Weights of a small image embedding model.
Model: activation gelu, patch size [4, 4].
Training: soap at rate 0.0015, 7800 steps, held-out accuracy 37%.
Data: trained on photos of plants, animals and fungi (iNaturalist), 77898 training examples, 25.6 epochs.
Rows from block 5 of a small image embedding model, named by matrix and row number. Rows with one number belong to one neuron. Each number is 128 + 24 x the weight over its row's rms, rounded and kept within 0 to 255. All counts start at 0. Numbers have three digits each. After the name is the row's rms in percent of the matrix's.
After each neuron's rows are labels from the 100 images, of 14848, where the neuron reaches its highest value: "strongest on" is what is common among them. Only what is clearly more common there than usual is listed. The data: photos of plants, animals and fungi (iNaturalist).
# fc1: MLP up (model.blocks.5.mlp.fc1.weight, 384x192), inputs 0-191
# fc2: MLP down (model.blocks.5.mlp.fc2.weight, 192x384, transposed), outputs 0-191

fc1.116 101:139122097124104082108147138125133107145095100148125158110145144120142125115104104159103096102110123093115123148162121128140150092126142136127112157089185113139102109113136106130153104110127064133119129127150074119101164109120155106138082120146103145175148114118158106175156118132099149139142176139128080129176113099101127133144113131183167127132121134128093070118068135149160114115157125145108108169111126099089149129151119139116117123113142149135119134110147164120110139131135118156151136159132116125105145142077141103099176097162162113157114161131070132123153146101155134110
fc2.116 104:108130110128117157125131111099075154119116105160148128166098114132140113180119173135126143140133114152139086115121148152169088161144095142138126142133087118136154116144130128160126115112163116122079129093122152145160076128157162060106125139172099143115141138147105124150118128098088149129119123056121141088116138131138106128115106134150161085090127133095125141187116184130090165126128124112117146114118114160174119110096111121098113112133129083139129115119122104122085151157140116161103109162072137137176115149116121118164103119105116131165153109120127131140157120136127140138
strongest on: kingdom Plantae; phylum Tracheophyta; class Magnoliopsida

fc1.151 102:129100165120117102104143082137135139116139149098106136138173109108139125128122194185119108129123162117113133146142125146086113122124128148128090137099156126176090150163138143131131094090168085138133112144131141163137098106114127142122098120104127126148137141079164142132127132129107104095108188169174153165135192097145145175139125121129115120153117133104117118097102108098161173130098108146144137125115093157097092157091156155151120123114109124122117157136113131128158129110143137151144123151120118091123088127107099097162148159173086115108127160123133107145128099151173138114
fc2.151 110:149119169129136107140108116129091107110156123171105117128144136127146130111099142128067094127115121154153107121149109120118114121117159113137133152154135131148097122108151133168133110105135103151125094124142119141158089123104115164174095129083121124086127123129161138173125107129175097138108143122112091149093141128155121169085176164113095115203095167136118127109105111147134156131174164156129100121153094131123120142113143139147146117090102132120132123122118085163140176145119117122151098123133077130136147134097146127146096112136127141161113078148119204158150123172132151140
strongest on: kingdom Plantae; phylum Tracheophyta; class Magnoliopsida

fc1.68 097:089134123096124133122133124148135108099116109097112104117124159159192144122142145122127122132142083139137153147137141124143144146134091124125107119132126112126131105144143125111165131127092142095108115148114109171121157146102088151096120151141111134130123162103128138161158129145160174148150144132158144133093160123163136137084105148141144148120139130168185109116134111126105135094090122116126124165096161100146165156097184108120148154143108090115146084089097166170165121123132154129137115074158108091119130124146157105105189176155156147110130093132154118089110078159108113142
fc2.68 102:125120161089161153136146117091182143142143117123161123099137137116100135144108136074119139165111088130112123094140119138109131107144124113160141173102133077132115080116203111130134149144151137121106115067128152155165109155158121135123102118100102127117098130068194157142114133126168127181161114091157130127143100099142105143151115107160150132127156113136110125132103156126083173171127122135154122136125121114130139125124125084161120119139070135132143129115161123149123169147109135144124146115190117144132107102142130131126106087105125103130146113146105157126143102105105105110
strongest on: phylum Arthropoda; class Insecta; order Lepidoptera; family: Pieridae

fc1.87 097:143127098135103101107135132194118154117136124172153125109105166131123169114100112139086092082100135164115164112111114143136098123172153135106107100130127175119103127126122096103148170156141143114145153107131104146127108121110129107115089128161120158150146133110127137080103159100103152150158081142158158146117155144129154145101115103120104129147120150128105152160164113152123112173161117097099142127144136158113125158114137152122127127116188098122131171126135127096076096112122135160152111168110122134166146127129174123150148137136156069093151097161119133086141159114132116151
fc2.87 102:120111181139162133136100109117105139093105182137120158148102153143148142142162144148118122158144127157129110138175089093121103127107136123130121149113109161163165130150103127099107133150126124157127081156120165160105129136136135175135139131125129139103093130141119112119148093128175106135067133132136118139145081115114133103078140160139113156115149125132138110114137093064134166101103150118123156106105123116125130117132133111109137154184110099122110121113126134130108083109091138071148124079130143143143133159121120130119095124143119198156135143115123109104072181097116113177
strongest on: phylum Tracheophyta; kingdom Plantae; class Magnoliopsida

fc1.323 094:137118080195124147155152137136084172114117134145152143121132120137102123106128151099112134097126136130156145147139106163132118111151142161124116115116154118142132085098175158082154126122123143176142116099165144107164111140127128125120147134108120104130132130126129128144141156180140106123136162135104144162097159123123090130126108176120125091120118160135137092137127094058132169147118100107116162104143132137158117175132090132133092134133138161086092175102118114130126113129137129151120109148140120141133103061115119101114117067168144117078124146133152086125109157119125096077
fc2.323 091:114173110145115156126112109140115160138095120112146148113155146111121140178136150164101106145154087132107088156095081113085122151065087127131113153127107128097105153160144102200120131142123138110143065131118109169110073112145089134149130181145154116133111142101113141129169117091125116141157142148154135144135101135124147122099141124106108135119144124125121120149144135113120115114153108106183122124148165160100074139170123078131115117138122129099111151121094126160127157119114163145106166127162143149121135111129128158116103146129122115126113121100131187119081142104102145162
strongest on: kingdom Plantae; phylum Tracheophyta; class Magnoliopsida

fc1.3 103:155151147152153094143149118132170126145123107112135132141182102145094084120123146148142125140128121111116134146184113100124110142138130099113129132121150172105131119129123183124160145139102152147141164149106106132117139177116123120065096134150113148148120144093133143120116133109042133160165154106107176148108148114123101112120089129085122122095123150107141147102111121130128149100119114140125167153120135125093123165101099140106119118129085120156166151146101102126081141158174109113096152104116117157133164149130116138149118117117080134073108180143076146120157131114101137128
fc2.3 103:132174155192112132138120121068177106148104113133108135116099117151133098136079137115154142164127155127126123116146123157098147188114114110151118085125129125129125089151138143111126121159129149144158127103160118108138132138137138113062101153158155139166099115138143111102129083102161125139138162138132145085116106135088116116084151166159142124138085154147093138120159138117147146067183144117125141136119088150145135109176119125121097112143110121155107155102150151109128145163150133136145087137112113139076135112104134137143075125145116105151085130107149149132152106157122111124
strongest on: kingdom Plantae; phylum Tracheophyta; class Magnoliopsida

fc1.251 100:100113119133124107116143140124105155045156109104100133161160111126173138120156146131082104174166161126102135145155085123113097099111150139107166123168111178136122122168150111131117127118125125129135150175127116116151108101133109110106158111109105128104172113098153153170119170152122122086154139156098117147116128092096124102125139159153153107138104172136143151170148135145171134153133110163133104098165139087148133133104127115116152152138097149108129146131179155088119109133139106089145100103132130118114122118151113148116153108166126125081126120108098096179107105151131143136
fc2.251 103:136154088128106094118117140101140109146155123153093125144113132163115099184145117094107165156154118166135122129156127156160180102112126142069096123056096084094087120153105111153165140103120128125145143133146104144183097135120116141151132141117136098165131144146119151143115118132093153211165117152128126108075171122147142089126170096134117173132137129136105106147093105090113096132114127114130143119110157136124132127094132145139144139125133115138093098130130147105128106134111091079120149112154121135116099093147109144122159170121146106142108142116159146126130138105107111145
strongest on: class Aves; order Passeriformes

fc1.129 103:137115139118131146136084172079128133185169161123126138173143158127193102149112158078133104121121123116142118149121137097073114119133158156109072105123136116118142116103131121128113141120132127125118133137168137123124140096075097134144120184151164117128134097131106127134144155100116144117121170161127154164105150113142094117122156115148119144126140141127126146117156146131129129092135125141162144109104131108103133127084145144094112134145132097126120134138175149150105094135148172126127147119051103076106113086186109133079161150094104129123150135112090174113134147133136138138
fc2.129 098:139116102173125115111086112112133101133151144155140100110120143109102132101124167115161123120128141098145130150106129102175143101125125121153106160121168132124120125091140110150137114090150144173164141126162092119126152115175117133097119151115122121085111102130182135120169121119130103133176166124110111136138083136133138099168137160153128175108126129122132161089140157066132131125118118124127097100118119082120148128119096131104155119080124125140108122146129157095182070117172153154133108093104113098115141175142147134151137103128148092129140109117120166123087162178106109090
strongest on: class Aves; phylum Chordata; order Charadriiformes; family: Laridae

fc1.106 105:112097155094130140120123117143135145107141092129130146147117110109173121117100144093078172129095121177139146134127143108132116117143105133139097164113073171112154125095123154127099107051137125139147159116103135098089187090102160124143125133175130130114112149147135107153134122121155112157115145146133090174134105121164090155116115139134150118144155105138129138070099139111120118168116116126098125124124086168125186158126161103114149147141140103167119128141134135154095117116087165092128110103103122109121106173121175118145158105165120125149120143133103100160099128150122123140
fc2.106 101:146131095133131121140138143104135100117124133152134109145108126119120130170130120143192082150151153114139086103149168129081132135154135119151112161131126114126143083113162158135141127154152124133144144150107115158127132135130109160095102127152122177113120151160147083122148135098135175121172131111148197128106078146088103149101098144108115102121121139131121084100117137110133138126112118098143135142128114125074073151097144144140160136152087083124122123113140108125187159121160138074140105103166137162166131154127146118128136123100157109107116055099134138120143159109109138112
strongest on: phylum Arthropoda; class Insecta; order Lepidoptera

fc1.215 084:110136103098156106124068165119109116135107090135127118132150163132142101150104099117110115090084123157117132144123177172161116187131088106122135146144110162169075127187155142141083142135138119088118138131103124158116139107155168125123147131104117126126128116089111152169162137183139128152135124149138141122080139104135145092106094145124168120127112126091130088132146118154127130103124101099097150096102141157096132122166131132142119120093123153110102170141137109129121136141126131133141149145138137130065142155116137110128097118149115155166120124154111123117111109137136216114
fc2.215 097:103138164097119142131122110123161156151136116122134128136124098139116120107096146121138127178146095030126160137151130145097140130107137139141115147123105111132171135122136126173164133117117140145153133120130144128153122150132116125097147168107142134148171087137136125143136121126112151108147146167115084077137120128154068138125105169133111132167158097140068115099179131113156071116133099115137120139122121113089149116120153150077105146170107147100119154098168176139112128136112134144122107065150120119165127117127118089118186129121130108086130144096098149132133134146138115123
strongest on: kingdom Plantae; phylum Tracheophyta; class Magnoliopsida

fc1.235 105:133069174079134102147148130136132163128097133114119140116119131120151143124125095172105138098117133142103113163159096135127103110118130146078138112148138111126121122119145142150165131108126070104099133141128172096155135194090165114138154136142118127098093106079143132123113095136153138127140127123137134156144129132114081119116098139183099094134164141089123134119116093058142152159109127110119130124122072124122165119092122158128105139091178149122104162098111111123106116138123140141149114139176106092086110134142139105134140125129133139120119140134160181151143081101110139157
fc2.235 104:124074107120128092111110125149089112123142141097128162141112125132131148119127166099176122138110094134109118094115117084125092108124138130136154134142097154140123104120134131127124196127148132174158123164141179109134127082146145138186137136078151143108134157137112100128151105125140164158132118080109162134102137132151116137110117154145145100134112164133143128108133133117089100077163118158124116168126139106138126108121095112082133140074121165133184082123163076114107149116144127123144089164109065103203125134135106137107125121137135149141130144146116126115120133107130122114
strongest on: phylum Arthropoda; order Lepidoptera

fc1.340 102:160107107115142138138092120099135160153143123121117136145099115072141150142140121135090138123129121164112107116099110102113114103114136158101094083116115111131156126126155098121135113127130129084140118099107142108152119115130119116152147086159204132087102107108140125142136123147123115120141100168126135147119164142084118183128191149138149102062130129156142124128171119102108141107105104114145187148136117155149151127116143153121139149165120156134098137149147146114147175154135148071113118127164083086104104091138109130127132136113187114140126117120191132131104157100111117148
fc2.340 095:121114094144128111111137132112094115139087132150128112131127112168122107104075113158115142141155136096156152111155109130126103166157118112126142146097137101122109111110092160101140144097117145091141131154133107110143181145139139110130106110109118202149167102114148163111091123139162139105150112119124084151097123093116140097140108155114096111178119097170122170103180108126150172154174139086106109132092103116121106173180143124095095108151172121137128160106124154091144120112101127136172099116129127127140144164083122149132140141109116130149102133105122096106112125155149114113
strongest on: class Aves; order Passeriformes

fc1.36 106:149156098143121128115145105149116172150164060112163108142131163115145113163166151129114149126144125123120122123096128126145124153158195152125146107122149111106141127156166118100099171111121121138127095120097142099128112125113125163148159100145085118104122131157110134115059135095107089137118123137131107123144140110119109122096139126117165109131149141105120112175154129131118101115152170169143110139138106150136117144103146107106134111110088143150096134172172067144138140150128117138124118131055148162155147097156108137109153162141155158095127106120085105105095141076112130149
fc2.36 106:109199115099096128161154084115103127116118146099137096160168108100110153131185120079141108146131104157118116167108150154144109149097087158115127126108137165131106073132154163105131143122144094143116120120128116195141141098140166165142078115124141154147115129136110127160086143099093128094114105162183125103140049137138098101155175124139110131125147151121105129116105102132115137152140135118154106115145148123133131113136161131121119142118127148137113124122122109134166156174101132095087132096115153130129106129136118088149144101161139098148133143147113114113155101132133135103
strongest on: phylum Tracheophyta; kingdom Plantae; class Magnoliopsida

fc1.267 110:173116106119097137109116091158170148118133094164168087121144138111106098164142128094128151144138133155093117118104131137171110076132114117097113150116149126153108089130090111121164139146144105113110100109149119107123147103113142121089156116132156179103181125099099152143123109076166122161122129129112122156118166128106124148118147105179134106105115127095136090131176136159148135109148114177086122145128146111108163142149163121113169141140131150139153072129171087141126146105126138171118079111114132138121112140101134115115138094122106116129158125088146120135066137115148122144
fc2.267 108:126156122128132127135144125135168135153124113145151121138132075137114161134093124149132142155150150102132131118130158120083112112090128101105146132127088110115154095131094099111176170187143086113143124108171132104144126095167111118140149107151117084114114116128116107111138110144111092151146157180098141158152139138098103135154123136142116086108126123134141157121116163132099072144135109089137182191134135119085122143162169099102148077158130166116108130132139131072147139126124124146100137089120124165110134126119097116169138113158129107162140109152151158111100080151141141108
strongest on: phylum Tracheophyta; kingdom Plantae

fc1.220 097:127126104115164122140126150078173094144132152136151091089085107129103113127135110106087157139118162119093160126130154123135100110138133156121160151095157104124113104126129122112140112104146122119147088146106110105108138081112119097165133102128105130134106115125129099131174182152114130117151162146105100131153104124089161121131152152124141107136152159111137116127155140152125150125135145092171108120095091138131146079120054113132129096140117140111168121149137126131124171160143107151098179154181112130169128172155151098085109121126145143165084141090137117131128096093119110097
fc2.220 098:160175108135150117145117148119073116133144136126101153135153128098137146153139151137124128125140149098116127168108094100126113102122108148101112179094153120111100132107146137088112111105124116119122129110138159173110130161134152121107098084101092152113129144176131127091111107145157104126110081135135137135149133131096120164108077150142132146139148137140052141113169131130174156164119114126073124125130101156137118115165101162088103109118122087098134088137149091142154131134178109100123152141119139129137136137123183097146076158122171131097129110148133123141166150136122095161
strongest on: order Passeriformes

fc1.192 096:136104139150107115164112108125108183111195114150123166133142123136134094132138103141053166171133126182132153116123099117150124159138111112119160082104124166161144126124103134136124143144140106129132108146150108111138151092147114103136167150114107113080071068139127116101098146139113121134114124161153148122125124127179109123125078166108096156109126123124099119138120125145131142105106082148119122144120102110113128139137128160140162103079083172104124161113082113164125127160156094116134129127103110139164115123117134084143094108164143100092139129117123117103126131114162125105
fc2.192 088:134094133102119201124136111122088092171133125155128114115114166124143079116119159114141069136126139131143084154125154119086107128131133151131162100160120106114123149110152144151095136093134141182128139143091151132092111128121133153116128149151137159153147156126107103156127125100118125150145145112104139128094113133095143117108172104136079133177148114141180095125080154086122133153126155103115106159112139107132137129117099103134113124156144086103118114148117107104166143099120134148109123141136082093153124108167123126125157150080134139161109160172137088101128172140128172098
strongest on: order Charadriiformes

fc1.247 100:150157107142136099118083149123160116056129135113136155075133112112143098092107080130110128174131144102104138129103160120095124111112111136121124128120143143069130133135144119145143182195149118116133103146104093117126151142111079155112149070118132167143140134126141116076126135106126124105077106110109126141081140166132112113140101109106124128132118106156132118152167135132084119133131104142157126146088128104147135139121107122159111150162147082117137123144115164185170162107116137097106130136154153095096145117108119109168132160097123148134159143082097149136109123106132114123
fc2.247 103:144145133177133053106111158155103104127119126107135144144134171133153126128099119123128144107138117153111124114121127145157147128118103144135117089127126130104126130127111107168140117114150117125153108110095164154119145138139128121120101126108123156121133131170121108100129133167074128152117086118138128115119091116111151149168123152101082117145172150136149092160109129157150139109130130143141174160091118188084137092113189141110086137146097120121152115149090107072141138131127115138156126140058098093157114101179104125153097159104142140162162167124102134098122113125166148126
strongest on: phylum Arthropoda; class Insecta; order Odonata

fc1.112 093:129135135137122127089069189120117090144123152116108126122136124114144160164118095104089122146159134161142139101122166153134138127109144105135107096073111189159136156127120142148128078166138116092121133127092111123141140123091128105116107127132108139129089096096130129099081159166104098112111122116125137116123125201084110150141104149117092150152148168146087133151163130103139132135095129103138131157115142091181159116117146103161111111134136131128147113117150153130140174138134136102075142100088147109123138098109117131128119099103134101156128117075125148176110135115138126097
fc2.112 103:131090122125085119143176111149127114146131073131131132167129130112120167157116128128134098126142142063143100150108123113136147133122173116129186124125166104125112108106131120073136145124150136121152128139151101110123179109117134101137153166087100155108160137141164173133145086155119170129132160123154092099127129143107130109129148087104089083131139127170130095144141129132116144151138117134153164117144113141088098129083166148162120147091139130088132134147140128090138131129127129100062113094104119160136124118151101088080129135131093121155105154144151132146184127097124118133
strongest on: order Passeriformes

fc1.175 099:101118085089141083129131140103134118157151145107127107098146155142133136147131119108151126158133160113133114125176107133116125104137151131072139124159154104079142139146161128076078132152154102106080080129119085159130141134118078108141116122118109124141077146125094178141140135132163139135137169148132069115138155104126144112158110114110100145157112136139126137121171073127115128121115116100129121084138128083145186120142147134110137128124101137119118158154093160115141108102109146146149163102170164094138113152138140109127110135106156157147152118157105135126093141094158083103
fc2.175 107:080126163136125113144136116152164166135113085115105190123160129092159098125112135182151099109132117100133162096154095128164119111084148130125101112104106070150124175153109126122112145118171112134142127110112131145143126164136071110133116091136130083116104126191113149106161087168110147134126171123148119121107113131119088129118138082129112154120104126133128101139144103130164089082158141116163101178124127115119124129126113145142152153142147128186110155160102128125131102145111159121137140077136163148114122096140146119103143157142121110130105111110108161131148138131110152153
strongest on: order Passeriformes

fc1.153 101:125161134107084156114118155091112140087100105148113141111161118123164173104140177086111107125083137169126151162172136144122139111089153096122146119137128106132110121147123156110082106126104125127104170106143156114143103117113157071100165168106145072146148133139121143145098127162083124138156137134151143123131135097091115129126142173157122104153154132112133127119146154109102139090159127142162156119123114140127146142157125116113134108125131144123113174128123148141118151115109130178107092157148107068122102098119120138139096068172135148159152116154113126079115161102134152138
fc2.153 099:102103162167108138146111168155089091124122169129128138140105153106130107163117154141139141129149139112103170124111119125135114161179098138122157139120099084169120158142156133176119146106134154116104106131122106169129165123053133124135152134137130152077132150148183141122142094146108110116130137128156182154129117168141134138142104136127104112134151114147087096123128164157117116113115120103096130069082109115087135130100104141118120147092127141112163135141095135118098156185160142107087146100110138163097137108137092135119168100161123115126164137107125122126141124141126156167
strongest on: kingdom Plantae; phylum Tracheophyta; class Magnoliopsida

fc1.307 095:121178133162137095156113091126131127159110112164149106088139126123113122137161078145069135120153105136096121127104136177145120138132137164101083139122123110138111124133111090118124160145102121131141118126117107117180141175063118101083177101104110156161144120053080124099136105141171174149128126125132118130127103154097126156155141096135120145159156144147183136121153125137115115117157112123132124156100138154089106134123170123121123099129118166114143119131142136143142108173142163149127137124139113111129168112113154121173132115125148159143103109131104105105102117175134132092
fc2.307 098:137115131152137143168139134126115117105130104138140092124149152161082151112166136115166139095154112150094172116095135149147127103158147149099148092142109118170129145109122136156163138136123129106164127093130162125123135105126146120130058112117144108147148165179110143134149121124142128152130173155158129137163096079143140120118069130135102127137133116093077074131137093156159105100153130151163133111138149098154112142072121130129103118122147074123138141133089088110146148070171149127086128084135137111140105130134081167143146131118160126160135121145145125109136140146103116122
strongest on: phylum Arthropoda; class Insecta; order Lepidoptera; family: Nymphalidae

fc1.371 106:125151165129118159138142121128127130127137154112131087133107111177098101157120122079101127123154112095151121118157118103118104131137068116152148165143109130150105141097124125178134148087099119109106168134165133124134117158119182140079099087092168178153143085109123101152114132085106114140133104103125104127134102118113128148094143159169110150110104153129124123123145155125125144145136084120149116146145132115078184124121143114129134177123177147155118157103111163111154109099151158129131146097087156110110103168115138143144126139131144111126079117123141090086129138112125079134
fc2.371 103:110118138171120134104097112090122088128130147107099161095159141072170155160153081108158128141106160110095176143120098149081161137125150110181118115130126088128153141099133113111133154140095099154149125087126130087140164125169122107142146138184151121109103145122159092144117119135154102129087110121159139140080118130144169124126145139117136109122167104138110139170108129100099120133127112157119129116096167178122126127084096102122120162102134108138155124129122106130133114152139131126127138106104136160177110117099192137110098169111073118113122119128129163109125143140122142128
strongest on: order Charadriiformes

fc1.266 096:139131124099133143171106108175137125106113168123124147132101160086149135125111126142119132144147108131166132114141147105099157123097138125122132108124143157103102126128106124094163138149122101152108135115119099139112119123136105131135149127129150134189119077106162135080097121104111080128144111150095106152158131165090156138103063158154143130141117145136140115120113125158156089102111103139097097117147101144149168182130155101133091106128115135144135076123111152174140150149137170067142082133147134153102097133107115109111088098149118103125137075100092161134154133104112084136
fc2.266 093:130124172071156123117090108123146069163151122173123134148117138151149079162118109138103140132121119111108112147146122136110157115161127118104155121180118081161174178130140136150090105112107152165131137092143142118144156107127099116145099119100136089111168098152152152104133115163153134105125121128114117148186118121086118156093104136121140148156156115143189138146145106139142130144128116152097074169143145087123129119130124147136139132140191147139118177147124141102131142116144162130135108100127109105112120148150089097126142126113112113154080157114101095089132130110143103131
strongest on: order Passeriformes

fc1.313 103:144150095132138143147153155107098102112107121155137100084101124134137102106151154115124088133107172179117124146058139155136141151126138149148140137110122091118115163156131100102140129137117140124141081116125127132100123115095107167170105115107105100106116139118160150140130142129160139118126097123196151116166157110149168086149122138146158165125144114090136141108130141150132141139132091088139096096097167148094129126083153149160116068147165156127139154149156132105101136141113110152111099143115170106112117170121144112134129177122114109121119136152119092158097148145169135086
fc2.313 096:134127155149118138120112117117174110168174126123121142127124104141140104084152119164126147128118107034157126138176143097101153112151116129126148112124085141143100143108108119127127075154116178138114126110165129128146165142121129169132108140099140117131129145194129107107156115131120140115133141152114157157083120123134116149118130129109126113130084108098125112127127114104112153104103154122086112142146116112170137117145119157134163137151132102173138118123122143067166109162090147092091129138069112112113088124156168123134137121089151128120150152154084133158133088136168146105
strongest on: kingdom Plantae; phylum Tracheophyta; class Magnoliopsida

fc1.279 099:101158115083062106139111158125131108148101156176132159125114147117109139155139057101119092133135130115149133145073146119119132126137158147132108189108144132135150157142113100128135131103142153122111107154092151141158086129152103081130152108146134146134104147135136135119092129102106105102133177127133121139131152135135194099114108143104097122159096119118181119146164163115155128155112150136133114120173160152151132089084128137122158160135132094135134150155130128185124178088134117130136141154091094104107121126148118115150132131128137116141141144150138159144153084169094132116
fc2.279 094:177135070148112123142150105109125133145095167119149142108140116162112150101130169117110133142148143157127151127121123163109108122172162109133095130187141139134119097158122129124136100104106102093144165138104104143113134116121071153147133117119120176093110107143139135121131169133111091153165125124086140149123130132158135094147122144126131155148132112099112113156131150091134115090131120162132090137153152133109135071089167145126072101136138081136146164112171121144093130098097142118145161116080157100124101088112153125144086096165140095154138126172120112165146105145128128130
strongest on: class Aves

fc1.221 111:121135082077127164079118135160117120111101181111138129139145122140161147104118109073126145085121118138189110136112121120141111101161162130115142101137136122169143139117115076110131134119175090141160133152088079136137137168150144131103132159156105121119146143113130123135129101130156138126157150089124082114170144134143176126109137152123160116123081119123152164115146119120144167139097124077092134116104087130173129155114158152118143130153151117099096139135111184176111124109094173143153102135108086138119122115146132112116097137138114156144114094100135099133110131142096119130
fc2.221 113:108132115147119107138131132135125165098090132123113115106097179100125163108142129125089132114094084140148112093104135140164160164132119129078099135142144148116150085138123175109123150100130146149126129147152161120153156136129152120128131134106148153125149124122127093184096126121154185127092092101120101117122120121137158128120125085143125096111107126105103111096130105106174151094129134149139136094140117125094102119136160142134111168066126114205125088109136114183134101101137103146109116128136158167096164143093136097103109137143144118184139153110083107131123114093142119128
strongest on: phylum Tracheophyta; kingdom Plantae

fc1.196 114:119139130126126153134096094119114085117152111145119162138142103118114163121134141131113107126072095151106153162118127146134150131163119144151066104131143110105121115103184103128125146137121072135122110140103116114139125123072075102111115143172158106099135087121134132169177141095113145100059118081143138124136107132085137115125110164105100133078111121146163109115181130099139097136141141114113120126135104126114121125149066130116152131115148166135122135129125124155109158109098144164154103148118122141173135132136129127118125136130106138114116115079134129091181155112095178160
fc2.196 112:107162161128109129103151132134127159110133140089138100147110103106132087097127133133105136138164139110153101112134086119162096151149144086116116107143116131090137139126118128147167088099135153113099149168113106145139135108079117140100123151113132115155120145169077100118119149119140083138104103132113116132157169138091131082154149167125111155126146117158131139141146150082148148140131183140138123141119110112139138106137094127153124126116098127115133121170111141130144121100127103116133115170145098152068189111100126109177166140127102174088122138099058103097135145138149125179
strongest on: phylum Arthropoda; order Lepidoptera

fc1.100 103:101094082102164123159144157105105079154136145083121135155123153144119136133088126164115114156121122159127089118138107113126124122091147151101171139142126141137105104122173117130147130134172140125133129159114104119115147101160118116124133116120131152106089121144137104151103101156144121082104155153114122097117131074119088153143116126122140158109137131121164114116052161124154167084148121129107127135098163117112135096178163164111139129117157144143138104098136113129122182084100102116147143090133135133110112123154160123137141127106115195109163110175084118114135128157158143093
fc2.100 098:127154135122152081120144125167124130101122100112135108106093161109168119118092127113092122096116113127124116149108143119148114151100124100120095139148145111094131135101125128177129133162125139149112110172141128169112133150122145098130133083112131103145126093156148136130181120078149101113143139135113102144151141173149103180136094124120120133122133121159119083126166082114157101140052087168142094145163109117135113140117103120176136124134134152127107174122134152082194083106122124128111164152103142128148100089142105119125109165152150132148143116116172113128159119141098155136
strongest on: class Aves

fc1.170 101:116154108110111126109090133097171114124140108144136135121145093113139144090150100139134101174077139126166136157158101126084110160124071139089142152126098145140127115188124155102109147100170106120080127115148099115080129164139129126142163134099101071109117127141080134135130131160147132132117120106147091086135157156135088100126115155136164131160126139151140130136148131143115146128118077104107146151091117071097177125111125129177126129111108103152136107132126152107097142144111176108133148104125130120129141163166147115124131146158114101144145169127119157099120112085139132094
fc2.170 110:151108133119152097124142112104123127106171122105131145154130104140102159159097137156161151160107118136135077093146171142094119101132153142128112131115142106150115163130137173089086114153129118182093099130133109144131124116132130126122167103109122114120106101172116160150126136149138091141158118113119120140153089123131111144151084113112128138112126156118120101122176096109145145146111125138147079120151110165087088115159101113181146177164089121145102170112146125149168120115166146146128064148136105146104121144124090134179123126152127153095085113146107130161139135078140142152
strongest on: class Aves; phylum Chordata; order Passeriformes

fc1.89 097:130102137150104130145121088146148141117095154128104099096098117094088159121171104182083161116160084110124151138102113103130080117140107115143126136118119113135121139118143144191116126069116094075117141114113152125113189143149144149086133137138121140115165157136136108128119161123119109163139136107107111129130173137089131091122100150178160117121145148136124109165193136111124113150108115133155163121087135126119132117138135091083119116152149134133133156149121089126152107132114155113152133102090149172103111156099134140143080126146146114108138083103150087121155154126128117119
fc2.89 098:102105125112091148121171143161159111118117106151095112131108088126168154139138127146125143100097100068065146136154128111125199115091144156085166106155133078101111145132109127141105142120120108105127146146117174142141148109150151114162099123146138120131154130130140142113165126085109104111103154157126054126139159137092161114149104150123130141138147130167118122106131090065124134078124142141122126147132134144115140140103128125109158174082136155124143131149118150143156113113127147106140155150149103127172155172126138118168125140122136083149139110136132103100110125083132122151
strongest on: phylum Arthropoda; class Insecta

fc1.219 105:100106100117126139119157130140154142134131154148178134108161132116106151126146137125119115159124117153149108072135107185152127119123105132157145128102140150122154145135141094154139137119150114131133130138083092129148151130125143105107110186102141162116087099143157184156130134131109094171127186153129149098151130092103140102121143146159133105139146113088153080102112163098094135134146076118166105137126111120125138148138167118148161151149116117146104081129133086157130160116132119146191085128115143144091111145099157132149135128127140143134141066172119135097138173097097134125
fc2.219 105:151180126143155168132157183125144141127133145098129130063156113146147114169135092092093128179146136161163086111120155137108106142160157119130117161141147126140174103139135121107110108127122126159105142110104136114098156121141173125140150111136113088101111111081150118131143121144062132109117124123133173135121120124087118165151141152149127122156139064120164145142154115094119137134137153151065141121136137087123149138109080113152115108115142084084156135093151109127105114150159142111114172136087158094126118126131112082121137137155099129130116111092128102116123135120129143146
strongest on: phylum Tracheophyta; kingdom Plantae

fc1.15 103:122101126149140162123085163111074138103120136121153104118099111126141111150138094142096096160132087136082116119111130137106056131135146085095121118120091095067128182135148134122157092190152157135129082151133156157132129140090094092105134132110141130099146108158159163105112158137125138130121145131140143112131141099133129136180099132147134123120144134134113154119094113136136111142142121147157112176096091117123169135164126127164162156130151097148101162123106108161125151154135114131143135113125082128117127144121091133099147139138103186131111119117114122110162126089115072124
fc2.15 099:106121123125158160109111125136110093122136134101131151093152176143136103116091153117152104180119103134126142130131099174154158106146114166050128071141113174143127133204146175138094108130090118132108098152066146118117118112130162143142115096141151154135142150161160074089085114135121135139140116164084138108135155143109099106142114108146121132169082114088092142139123126161153129154132132099142121094151118131114106150109125175125118119142096133149109124123125114127116131115144110106154111092113136136140139144147075129146096113126144097129144142140122133154149118136132150172
strongest on: class Aves; order Passeriformes